Rows from block 9 of a small CTC audio transcriber, named by matrix and row number. Rows with one number within an expert belong to one neuron, the router's apart. Each number is 128 + 32 x the weight over its row's rms, rounded and kept within 0 to 255. All counts start at 0. After the name is the row's rms in percent of the matrix's.
After each expert's rows are labels from the 100 clips, of 14976, where the router gives the expert most weight on average: "strongest on" is what is common among them; "loudest" is the band of the loudest frequency at the time of the peak. Only what is clearly more common there than usual is listed. The data: short read English sentences (LibriTTS-R).
# router: slot weights (model.blocks.9.mlp.router.weight, 32x160, trained with AdamW), inputs 80-159
# up: expert up (model.blocks.9.mlp.up, 16x160x160), inputs 80-159
# down: expert down (model.blocks.9.mlp.down, 16x160x160, transposed), outputs 80-159

# expert 13
router.26 114 [157 141 170 181  83 180 161 181  87 142 140 136 124 184 190 132   0 110 149 136  64 108 123 138  99 121 116 103 196 155 170 117 110 157 131 131 121 109  70 153 156  99  73  88 117  82 106 128 134 148  98  79 161 133 135 124 130 143  88 126 158 140 155  97 155  72 114 126 102  97 139 124 136 116 129 106 115 136 168 202]
router.27 099 [135 117 134 158  71 103 174 184  88 171  75 139  79 159 129 133 158 137  99 104 112 106 189 134 123 101 135 116 137 156 177  51 107 165 155 144 117 150 137 102 105  77  96  96 121  88 127 124  84 110  82 126 175 126 124  91 119  99  77 209 126 129  96 153 139 139 118 109  98 114 137 145  99 170 141 130 107  73 164 121]
up.18 095 [ 94 151 145 134 120 109  74  99  71 119 169 181 128 139 149 165 112 125 184 147 112 178 116 123 119 147  89  91 108 145 142 199  96  93 116 100  99  55  90 148 129 121  46 157 122 125 141  92  71 167  90  99 161 102 106 149 112 123 140 128 143  94 157 125 132 168 103 145 110 140 144 132  97 139 135 118 144 119 117 109]
down.18 099 [203 129 177 176 124 141 211 123 134  90  82  90 103 135 101 158 142 173  98 117 173 119 141 115 156 123  93  86 166  86 175  39  99 148 164 161 171 130 114 115 168 112 171 118 135 144 121 112 137  97 180 158 116 167 129 109  97  99 150 104  75 101 127 123 183 111 141 135 100 157 107 143 163 122  96 139 111 133 119 168]
up.19 084 [ 83 136  86 186  89 117  96  99 147 166  64 156 118 111 122  95 154 135 131 120 142 180  86 105 153 220  61 113 121 159 150 150 141 123 147 103 128  70 116 132 174  99  86 145 129 131 134 148 159 163 172 151 118 123 129 151 119  80 101 154  98 120 148 110 114 118 107 165 103 156 164 120  93 129 141  96 125 101 107 125]
down.19 088 [114 120 137  96 162 149 115 163 116 161 183 124  88 169 159 178 103 145 133 154 158  98  94  95 128  79 159 101 156 112 141  62 163 147 106 144  95  92  93  98  86  43 128 171 166 127  88 135 153 103  97  70 111 115  78 113 145 136 171 164 113 104 125 154 155 144 135 122 134 116  96 158 125 159 152 107 111 161 100 145]
up.20 137 [ 40 187 163 179 131 175 154 153  92  71 136 114 171 125 134 108  82 115 134 141 134 121  84 143  94 181 108 131 195  56 144 148 170 112 193  90  91 114 160 108 165 136 118 122  54 152  96 129 137 118 103 133 136 104 177  98 110 132  95 105  91 125 159 230 157  94  96 128 136  72 124 153  66  78 112 137 110 117 149 174]
down.20 138 [180  93 164 135 144 168  96  49 166 169 144 148 171 194 113 185 166 127 139 125 109 143  95  98 108 127 105 127 154 140 152 106 104 133  63  51  88 176 137 153 181 134 127 133  76 176  98 153 124  84 121  95 179 144 141 123 132 176 108 137 191 174 113  83 124 168 181 165 137 126 116 123 142 121 149 151 137 157 146 138]
up.21 099 [ 70 152 156 125 161 127 177 107  98  98 104 177 138  75 157  67 107 155 185 170  87 175 167 125 139 150 147 120  94 157  84 106  76 156 177 174 103 123 184  97 115 104 124 135  73  85 174 116 123 122 106 197 170 127 129 112 108 162 127 138 149 116 107 173 157 107 115 146  53  65 142 178 131 112  93 133 102 130 103 123]
down.21 097 [156  95 146 171  93  98 116 129 125 186 151 130  98 156 128 182 105  90 137 120 187 163  91 140 157 109 125 145 171  90  83 107 181 156  79  53 126  98 148 163 177 128 130  92 116 183  85 117 129 135 139  98 139 160 176 100 128  91  98 126 108 103 188 144 112 127 138 111 116 122  15 165 114 160 169 151 150  93 131 162]
up.22 106 [112 118 101  99 122 121 164 150  82 130  82  61 110 147 155 145 129 129  99 154 172  91 112  75  51 103  82 126 143  86 105 142 177 111 124 123 146 174 124  89 178 159 117  80 155 110  83 132 149 166 163 181 148  79 127  86  94 148 132 123 139  86 212 106 111 146 178 228 132 153 146 135 137  92  91 135 109 203 159 166]
down.22 103 [153 160 103 173 170 102 140 139 134 109 146 163 212 152 135 127 196 118 172 133 107 157  99 133 140 120 155 152 180  66 142  99  99 128 107 124 151 130  88 122 140 106 102  78  59 160 164 127  92 109 126 118  83  90  73 166 171  94  81 100 115 136  44 169 166 126  96 114 163 134 127 101  97 106 128 164 139  75 161 120]
strongest on: the word "you"; the word "she"
loudest: 2000 to 4000 Hz

# expert 11
router.22 113 [151 185  99 143 165 126 121 137 122 112 158 160 159 185 173 145 167 121 165 113 127 153  97 137 147 108 131 119  81 129  72 137 121  69  76 147 148 151 154 179 154  78 190  65 119 101 155 154  81 161 133  98 139 105 128 167 140  77  98  70 112 129 145 106  46 112 113 169  83 115 123  54 120 130 119 115 107 159 106 105]
router.23 107 [ 61 205 128 169 138 103 207 137 153 113 110  96 107 106  90 138 110 112 136  97 123  78 153 127 114  93 148 113 203 166  67 164  66 143 165 104 144 121 163 119 113 151 163  93 114 101 112 184 106  87  79  78 127 127 120 150 115 165 182  65 147  78  93 100 153 154  72 116 149 157 120 111 161 134 130 109 134 130  82 112]
up.18 055 [ 43  99  76 112 118 144 175 136 139 142 155 130 147 146 153 102  89 159 164  96  99 142 139 179 181 168  90 132 132  59 118 149 144 157 133 106 119 160 122 118 110 137 159  89 131  67 126 179 173 134 120 138 136  88 141  84 158  88 167 163 130 171 176 135  72 176 146 127 120 148 180 134 177 124 129 104  85 131  80 115]
down.18 054 [188 119 164  97 158 166 119 150 126 110 138 144  71 153 156 136 114  72 110 152 133  88  86  99 121  91 123 144 115 181  87 177 114 155 155 166 123 125 166 138 138 209 153 190 114  92 129 119  87 107 124  96 171 149 151 150 151 131 156 104 135 177 117  87 122 180 130  96 128 150 117 135 110 133 146 151 100 134  96 137]
up.19 119 [149 130  99 147 110 103 129  98 125 159 129  89  96 134  90 149 124 112 143 156 119 123 160 129  89 172  78 102 114 163 147 113  82 109  97  89 139 173 128  91 167  86  71 133 135 106 154 130 150 164 135 164 127  91  82  85 124  31 128 114 166 130 144 183 216 146 153 107  91 110 119 155 141 104 109 113 138 147  94 115]
down.19 109 [146 112 146 101 156 161 162 129 144  69 143 127 139 125 166 111 168 119 126 148 128 134  78  74  92  67 150 139 142  97 112 119  69 180 160 130 142 100 206 157 127 115  94 172 109 112 130 143 165  60 123  95 215 140 153 124  96 143 123 138  96 134 147  61  72 135 133 174 136 101 124 152 139 138 172 128 125 126 126  80]
up.20 107 [113 112 124 138 172 217 156 121 110  88 128 127 130  92 193 151 179 147 104 125 180 145  99  97 112  97 157 137 112 134 150 106 116 114 158 150 156  50 136 124 146 103 115 134 157  94 137 106  94  99 101 147 135 214 210  81 123 100 138 146 123  46 128 173 118 109 126  82 132 145 117 144  93 143 105 117 111  81  92  89]
down.20 099 [116 160 106 109 147  96  97  97 154 145 148 144 140 116 125 142 116 151 188 148 140 114 168 147 186 136 127 105 164  80  56 176 154  88 120 110 159 134 145 100  98 156 111 101 158 181 152 141 153 138 126  61  72 109  59 147  74 157 104  87 173 161 105  70  85 119 161 103 130 117  85  96 144 127 110 121 145  99 171  95]
up.21 092 [133 123 168 194 121 100 102  99 123 103 141 161  77 161 109  84 129 137 102 140  74 125 192  87 146  96 134 156 104 167 154 135 182 174 120  90 145 132  78  89 167  87 151 146 177 110 103 158 119 118 114 160 125 169 125  84 179 112 156 149 150 115 156  84 146 148  71 134 153 148 184 119  46 140 131 129  79 111 117  90]
down.21 101 [175  74 103 141 135 114 141 146 154 131 142 129 130 112 166 115 109 139 150 148 222  97 106 138  93 134 138  74 117 143 148 115 103  96 101 110  71 166 194 165 135 139 165 112  94 134 177 147 194 102 110  65  64 101 186 185 122 152 154  99  84 123 159  75 121 100 151 117  77 104 141  83 181 160 181 125 117 140 153 127]
up.22 117 [222 108 159 129 159 146 147 114 131 127 147 147 139 127 167 118 202 147 137  86 110 103 116 161 104 117 134 113 159 113 154 132 123  70 146 142 116 103 106 135 179  84  93 131  88 111 155  62 139 139 159 160 117  72 133 131 199 169 103 157 101 142 163 131  94 112 154 121 103 144 126  55 129 161  92 126 146 120  92 147]
down.22 118 [100 103 170 108 133 105 115 145 133 139 198 166 114 137 159 131 126 182 122 196 142  81 143 115 147 112 162 165  72 152 159  86 136 135 168  95 137 141 113 112 117  41 116 145 203  89 117 109 135 164 166 118 109 123  82 124 129 127 188 117 145  65 122 147 189 128  82 106 129 104  90 154 154  93 171 122 110 155 144 123]
strongest on: the word "i"
loudest: 1000 to 2000 Hz

# expert 5
router.10 090 [153 132 131 144 135  99 185 131 154 151 139  63  95  59  70 150 127 152 167  72 143 115 128 166 120 156 148 110 171 135 132 115 143 131 138 200  98 155 106  73 111 153  95  88 148  84 144 114 142 113 115  87 139 101 123 191 121 130 158 143 214 117 121 178  92 124 148 150 163 150 113  95 112 159 145  76 160 137 124 209]
router.11 111 [168 156  93 172 131 104 130 166  81 124 138  78  47  81 149 151 126 116 117  84 159  92 139 131  77  99 115  74 116 183 155 147 168 128 146 114 154  99 117  94 127 123 111  40 181  60 102 115 185 167 101 104 172 133 107 157  81 146 156  99 142 122 102 170 140 159 147 121  78 138 134 131 118 159 132 104 117 141  92 183]
up.18 117 [174 139 209 103 115 101 129 196  88  94 155 117 105 165 130 121 138 169 160 119 161 102 173 197 120 142 138 133 121 187 129 163 118 124 166 126  63  94 177 101 169 121 143  89 179 104 155 152  95 147 104 114 131 128  99 132 153 174 164 115  70  81 114 127 158  97  50 127 159 129 102  83 140 122  82  92 145 150 121 101]
down.18 112 [115 144 152 164 167 171 160  66 124 156 124 131 189  72 112 109 114  93 100 138  92 128 106 142 135 120 103 165 120 111 184 163 137 105 118 121 136 167  45 119 104 158  98 111 121 142 144 154 145 117 127 125 145 125 133  99 129  54 135 119 199 131 115  41 168 147 202 140  90 111 194 166 105 143 141 184 130 101 144 157]
up.19 106 [109 107 147 134  92  63 115  74 100 134 114  69 137 105 117 191 112 171 136  63  89 135 183 144 119 118 126 130 117 110 181 131 112  98  78 127 131  92 167 124 143 101 110  75 173  85 150 117 137 146 146 129 155 103  53 137 146 131  86 140 109 127 166 114 155 102 151 108  92 128  82 134  63 152 123 137 166 158 133 170]
down.19 101 [112 154  79 147 161 103 140 105 104  81 118 156 166 117 132  75 151  93 151 136 133  81 141 138 152  83 107 171 118 128  89 164 153 163 131 129  92  91  88 134 104  88  76 125  87 183  91 170 145 137 101 171 107 136 187 119 172 145 143 152 144 125 169  98 110 157 141 159 120 162 201 122 128 113 110 178 122  77 116 133]
up.20 079 [160  80 127 150  55 134 120 166  97 171 106 124  76  92 163 112 130 105 107  70 174 168 124 140 160 117 117 151 134 124  86 131 130 146 117 132 143 128 146 135 183  91 156 103 183 102 137 133 125  63 139 135 170  69 124  79 154 103  90 178 205 130 150  91 142  84 137 149 137 128 147 143  99 113  96 180 162 118  87 123]
down.20 082 [125 109 137 100 208 169 127  71 112 112  98  82 141 109 190 112 134 167 146 195 107 105 141 134  70 164 161 141 115 105 105 175 187 112 138 125  65  92 163 115  94 159  94 165  94 222 114  95 159 139  85 103 134 123 203 127 134 124 136 139 168  55 134 120 102 118 149 100 125 129 143 118 170 108 162  72 110 149 102 113]
up.21 038 [123 156  73 142 198 105  81  59 159 139 151 156 141 116 119 127 121 177 136 187  90 134 140  68 115 136 161 128 189 133  66 115 142 117 174 117 152 179 107 141 115 136 103 131 142  98 155 110 126 215  77 104 135 172 126 103  65 169 106 160 177 141 111 168 103 162 172 114  95 128  84  98 117  91 128 126 154 134 127 147]
down.21 040 [136 107 206  81  56 154 147 165 153 146 113 190 159 208 167 191 123 103 145 138 187 136 114 153 143 158 106 118 139 122 128 108 125 201 107 125  97 107 112 129 130 129 173 115  79 154 129 101 157  49 190 157 146  74 160 193 128 129 183  70  91 197 119 154 114 115  52  93  97  90 123 152 126 132 136 131 147 126 142 114]
up.22 112 [190 126 181 107 120 166 154 118  94 108 174 121 180  93  95 131 143 144 205 112 119  87 149 159 112 156 174 180 150 154 102  94 108 148 148 150 158 129 158 106  85 136  66 108 146 117 146  65  66 121 104 153 154 117  78 155 168 121 180 139 210 128 118 115 110 158 122 157 134 148 181 143 111 107 110 154 110 120  87 108]
down.22 119 [102 150  59 158 113 175 113 162 193 125 127  90 183 137 175 140  76 137 114 145 116 146 133 135 176 139  66 107 187  79 142 145 148  81 184 145 113 136 115 186 164 120 136 141 154 131 107 137 128 148 125 138 151 143 114 132 164 109 141  60  94 124 144 148 146  99 119 122 126 106 101 152 137 138  61 109 123 195 204 116]
strongest on: the word "to"
loudest: 4000 to 8000 Hz

# expert 9
router.18 085 [ 46  91  96 109 167 141 148 170 193 141  92 144  86 111 118 131 114 118 118 145 129 114  98 132 133 168 156 119 115 138 116 107  71 140 149 146 113  87 123 125 105 152 182 135 120 109 126 155  86 110  77 125 118 120 155  93 136 161 188 150 136 166 137 139 130 109 139 130 124 100 160 129  93  67  80 122 145  88 146 171]
router.19 095 [142 144 164 129  85 110 140 123 139 194 155 157 172 104 150 187 152 117  98 110  56 137  86 175 132 126 128  93 106 122 139 105 162 116 155  95  86 136 124 140 137 120 151 147 118 179 185 124 108  48 153 140 128 154 113 144 149  87  72 112 119 173 155 120 125 130 168 101 137  84 113 120 154 203  70 165 105 113 126  94]
up.0 103 [115 110 141 171  85 159 160  92 156 172 104 188 133 182 157 117 155 121 138 142 150  96 166 152 150  97  94 165 177 116 209 133 152 168 114  90 126  87 159  85 177 139 118 130  79 132 129 154 147 107 156 137  74 177  85  64  73  64 108  78 144 110 110 156 114 159 106  92 149 114  73 147 155 133 124 125 152 103  83  56]
down.0 103 [123 126 150 118 105 123  70 116 125 172 120  70 111 124  84 102 127 136 159  67  82 119 147 140 130 227  92 122  90 108  92 113 130 154 154 138 149 137 105 172 177 150 149 171 144 135 131 153 111 128 153  97 156 106 144 171 141 181 132 135 130 108 172 100 126 108 165 135  92 142 126  81  71 133 148 136  84 140 140 162]
up.1 072 [113 122  99 134 106 123 166  84  58 183 148 116 121 110 170 152 121 155  64 137 138 140  96  24 163 144 111 139  92 109  61 100 147 163  77 166 156 152 101  91 136 157 162 151 107 175  73 161  55  90 176 139 103 122 165 119 112 116 138 121 100 124 165  82 144 113 168 208 105 126 105 112 144 132 156 139 121  92 139  69]
down.1 070 [106 137 104 108 135  50 176 162 135  81  79 112 116  92  73 106 141 116 142 132  95 142 192 168 124 103 139 103 171 111 172 145 132 167 175  96 132 145 147 186 151  98 119 147 106 114 207 120 149 156  75  67 152 107 166 104 153  84 130 105 117 124 176 173 197 159  94 100 145 143 130 137 128 133 115 134 197 108  91 166]
up.2 085 [119 209 133  98 150  89 126 109  13 120  92 138 140  96 186 142 128 137 146 159 125 113 187 132  75 201 144 122 100 168 155  93 128 136 112 143 162 140 110 110  98  95 121 137 103 181 133 117 196 138 126  80 118 100 164 178 188 206 131 149  88 173  97 157  97 152  96 119 157 125  85 171 144 168 112 141 136 132 153 115]
down.2 088 [127  86 134 185  82 113 137 177 172 120 147 117 144 100 128 127  65 120 117 149 151 217 129 124 147  83  87 145 144 144 152 181  96 163  65 122 129 138 125 126 157  98  68 124  76 129 138 113  84  85 145 162 115 180 122 122 105  73 100 113 164 154 151 133 134 100 166  74 114  96 101 121 125 164 171 114  83 111 112 154]
up.3 112 [162 126 134 149  68 149 134  78  77 139 158 168 198 135 152 121 157 155 175 121 130 138 123 144 116 110  85 146 156  79 152 134 192  96  97  73 138 177 114  99 131 139 105 115 171 189 170  94 136  84 109 140 121 175 124  62 117  98 194 115 138 153 174 175 126  77 192 107 133 135 117 167 106 172 144 163  79 148 128 101]
down.3 099 [ 87 128 150 143  99 187 144 138 117 155 120 142 107 158 140 149 152 129 151 121 112 168 109 127 177 117 139  94 123 124 129  65 134 185 165 158 175  93 113 124 192 139 170 133 115  83 169 145 139 115 142  91 102 142 142 180 126 194 140 119  74 106 129 119 100  73 115 107 157  94 107 155 168 105  84 120 147  83 159  87]
up.4 034 [142 131 109 159 115 124 111 150 152 106 157 114 167  98  88 105  66  97 108 115 117 129 125 135 118 137 171 109 106 149 122 167  75 147 164 108 141 130  77 138 126 118 152 186 116 130 157 101 141 108 145 133 128 146 102 129 101 173 124 195  96 127 123 138  51 148 103 102 176 154  95  99 110 119 126 178  92 169 142 126]
down.4 041 [116 120 122 133 129 157 114 139 133 124 104 111 134 130 142 131  33 120 150 136 167  93 129  90 158 100 128  67 204 142 141 109 136  95 134 217 120 103 133 130  87 159  87 108 107 123 104 108 180 122  81 143 138 112 172 107 113  88  58 108 187  94 111 170 121 157 165 147  95 167 153 123 141 102 177 122 152 154 107 117]
strongest on: the word "me"
loudest: 250 to 500 Hz

# expert 15
router.30 105 [ 59 159 156 104 138 129 184 161 179  91 139  95  94  82 145 131 127 115 102  95 148 130 152 137 140  95 151  93 156 176 104 130 143 195 139 115 133 125 148 101  91 171 239 105 152 115 115 133  81  87 119  56 122 145 161 117  81 163 141  94 102  89  95 148 100 140  97 136 141 107 140 130  89 108  86 115  62 125  83 134]
router.31 107 [110  90 120  70 130 117 137 111  91 104 155 107  89 152 158 131 112 128 147 121 157 131 131 151 154  55 137 163 160 164 116  99 147 116  94 159 121 151 138 109  90  58 200 127 129  79 149 168 176 145 163  56 136 155 120 151 100 163 144 101 129 106  87 106  84 136 106  66 103  66 188  58  96 135 150 110 160 147  91  91]
up.0 069 [113  40  61 133 112 168 160 161 127  69 115 110  85  81  85 119 151 115 147 148 160 177 107 171 145 101 147 118 154  59  84 174 163 141  52 125 130 176 157 120  85 138 126 106 148 140 123  96 126 134 156 130 127 176 122 122 173 130  81  91 115 102 118 134 181 119  87  80 126 213 107 169 108 155 151 130 128 130 144  68]
down.0 071 [165 137 151 117 136 134  53  86 146 166 149 164 130 188 105 104 142 108 141 145  88  69 143 128 128 151 169 158  99 101 114 126 116 184 184 126 105 109  74 142 169 123 132 150 194 121 121  96 156  99 160 148 140  81 192 196  68  98 117 155 106  88 127 152 105  75 164 119 171 135 150  93 130  94 143 105 156 134  71 187]
up.1 088 [172 153 123 131 182 182  84 178 120 152 157 101  72 130 157 120 138 122 113 124 152  87 139 171 141 123  92 127 140 134 130 159 103 155 172 102 126 101 154 156 133 110 159 151 187  99  77 119  80 106 113 123 165 105 144 153 135 171 187  80  77  97  62 145 132 121 103 103 119 163 185 169  40 113 114 108  99 165 119 143]
down.1 087 [173 130 168 115 118  25 153 121 194 112 144 127 122  87 116 147 133  78 159 107  89 146 161  89 130 107 129 115  98 114  84 122 165 155 156 108  86 179 124 140 159 147  94 124 108 158 139 122 144 169 113 121 162  99 115 133 150 140 124  84 148 146 196 139 120  59 188 167  76 112  75 135 149  59 165  96 110  64 110 121]
up.2 118 [ 87 136 140 109 123 183 121  89  80  99 116 144 117 125 156 137 114 108 142 131 182 146 138 154  77 138 170 106 106 180 171  73 206 100 141 119  92 133 126 137 100 178 177  80 156 108 144 121 154  96  93 151  79 138 128 168 139  70 148 127 120 167 116 100  59 137 134 121 131 132  88  89 165 105 123 109 149  96  72 119]
down.2 122 [ 85 129 160 121 168 105 122 150  93 120 116 141  73 127  81 139  75 170 194 111 126 125 104  87  77 129  54 121 187 182 157 122  94 147 119 214 127 196 110 114  90  87 124 118 114 122 159 152 170 107 124 109 116 114 130 124 210 118 172 153 120 162 106 128 174 184  91 111 126 148 115 122 149 140 134 111 136 199 165 159]
up.3 108 [ 76 159 101 167 131  68 176 123 147  68 106  99 125 171 135 180 110 128 120  84 177  90  51 157 100 111 108 188 101 147  98  96 104 120  83 137 181 119  99 100 186 141 174 190 125 163 119 148 135 161 140 128 106 100  92 138  99  73 157 129 145 146 151 140  91 127 123 125 116 123 137  73 127  94 134 118 151 170  92 121]
down.3 114 [ 72 111 138 130 109 126 157 125 168 139 184 154 157 113 171 135 170 145 118 132 136 180 110 130 221 137 134 138 150 110 173  90 128 130 158 129  95 156  98 107 107  84 136  88  43 169 123 101 182 145 131 171  66 138 113  96 118 116 119 126  92 158 113 139 109 125 111 123 148  87 102 143 130 181  89 205 116 149 176 150]
up.4 100 [109 114 178 140 120 131  91  64 131 130 137  95 149 111 154 113  97  81 181  78 171 148 148 124  73  89 147 166 168 117 106 168 114 100 143  43 121 147 164  85 167  77  66 140 142  88 121  80 159 155 108 183 125 132 153  72 184  80 103  97 146  93 159 114 118 146 138 129 123 132  88 174 153 139 131 137  81 147 160 109]
down.4 103 [190 145 133 148 178 164 137 171 144 127 180 139 119 106 134 126 179 156 105 193  95  25 149 129 106 144 110 104 137 137 145 147 107  88 126 112 119 130 170 114  93 170  83 101 145 146 109 199 125 122 111 105  93  95 159 115 137 192 136  90 152 125  88 132 135  83 128  83 120 138 194 106  91 102 190 113 157  97  87 162]
strongest on: the word "the"; voice: male; the word "of"
loudest: 250 to 500 Hz

# expert 10
router.20 096 [ 47 120 124 119 156 177 147 134 194  89 167  79 100 123 105 120 150 126 117  94 163  97 136  62 168  89 143  88 173 132 117 154 153 171 120 169 165 140 124  66  75 157 181  82 143 120 135 102 150  84  67 146 131 138 142  94 119 103 180 101 119  86  50 160 110 149 160 115 100 128 124 133 193 146 131 111  95 122  81  97]
router.21 105 [ 78 202 165 141 190 106  71  94 197 154 133 186  86 133 107 159 125 152 120 103 104 146 175 101  97 143 128 156 147 132 112 149  97 157 163 116 133 187 104 146 109 131 130 176 135 127 148 161  87 167 144 101  62 134 105 188 151 171 133 139 115 100 102 107 144 157 133  70 123 121 187  97 144 148 100 151 156 171  77 183]
up.18 114 [146 105 134  99 128 114  94 129 120 121 147 163 157 104 163 129 175 157 119 111 106 109 100 111 130 136 132 136 139 123 160 172 106  97 155 134 139 105  65 125 186 132  39 115 194 107 149 151 183  86 101 177 115 164 132 110 153 157 193  90 143 164  89  97 109 121 130 148 153 159 127 119 126 151 161 105 108 179 107  74]
down.18 113 [ 97 197 127 112 118 155 151  99 159 155 102 107 132 186 139 141 106 135 153 226 130 137 153 156 125 106  92 101 167 173  69 120  72 188 116 171 146 169 139 131 136 134 189 201 121 116 140 144  51  94 101  82 110  80 201 104  72 176 107  55 117 148 122 132  81 112 149 154 128 165 140 110 128 134 127 136 140 129  54 130]
up.19 115 [170 148  99 117 115 219 147 187 134  81 130  59 104 110 103 102 108 135 110 142 173  98  89 130 149 134 154 111 129 136 122 124 177  88 156  94 115  75 148  66  57 155 170 166 177 131 105 122 165 154  86 123 125 113 155 111  72 125 218  71 111 114 127 185  92 154 133 121 126 153 132 117  75 118 103  91 158 172  91 109]
down.19 124 [ 34 165 141 124 160 127  58 166 163  97 102 121  39 112 124 165 137 153 142  73 100 101  98 125 131 114 108 100 140 142 139  80 110 187 126 128 153 158 157 131 109 107 166 122 124 131  84 108 130 157 108  98 117 178  97 157 207  86 118 143  78 100  99  92 177  98 120 137 135 145 139  58 113 143 147 149 144 108 213 198]
up.20 101 [ 91 171 110 126 124 106  94 127 176 152 107 144  85 179 157  72 160 151 153 163 127 173 128 135 150 119  81  75 118 118 139 153 126  81  76 151 142 110 116 150 141 109 144 138 116 120 123 133 111 153  95 108 184 135  36 140  64 168 118 169  63 139 133  78 148 175  93  51 177 152 161  88 129 128 200 118 139 163 124 134]
down.20 099 [167 110 180 145 109 132 177 147 143 101 118 140 160 162 114 112 127 156  81  93  89 133 130 108 133 102 123 162 117 113  74 126  96  86 116 165 145  96  67 159 166 124 112  90 137 175 149 103  73 173 179 126  75  88 100 115 107 114 151 124 122 157 137  99 105 129 127  98 115  95 110  98 128 214  99  98 169 123 150  66]
up.21 075 [162 162 130  78 116 124 176 125 144 137 140 114 101 133 130  85 105 144 144  79 155 119 152 164 133 126 146 117 168 195  88  96 139 100 107 142  96 173  99 138 138 136 128  85 165 175 132 141 119 199  45 115 142  97 110  97  97 184 161  71 156 129 146  95 100 114 153 126 130 117 152 147 137 143 100 120 119 127 138 188]
down.21 077 [141 142 114 157 161 104 105 142 119  97 151  74 107  72 157 163 113 121 136 161 116 173 152 118 188 169 102  73 116  74 130 116 140 141 103 146  83 121 125 131 123  97 161 132  56  93 147 190 174  80 186  94  90 168 162 139 148 115 134 118 127 147  78 132 110 105 117 133 100 132 157 148  99  97 184  83 154 147 101 122]
up.22 083 [117 120  72 116 137 122 131 113 150 166 146 114 109 140  82 160 113 120 144 167 156 115  90 143 108 206 101 119 133 134 153 122 168  99 177  75 149  77 110 188 124 155 116 126 137 205 109 145 112 129 179  87 110 151 124 127 117 141  55 150 115 138  86 161 187  95 154 143 109 171 173 172 139 120 133 108 166  97  78 100]
down.22 083 [126 149 167 109 173 126  75 169 136 182 158 169 132 163  72 125 169 137 104 125  80 167 106 150 158 120 149 201 105 148 157 184  62 147 170 151 132 120 121 140 167 146 176 127 136 165 152 197 135 116 125 133 171 130 160 146  87 107 160  99 124 104 138 132  89 120 131 131  55 173  77  79 100 133 153 164  59 152  91  88]
strongest on: the word "of"
loudest: 250 to 500 Hz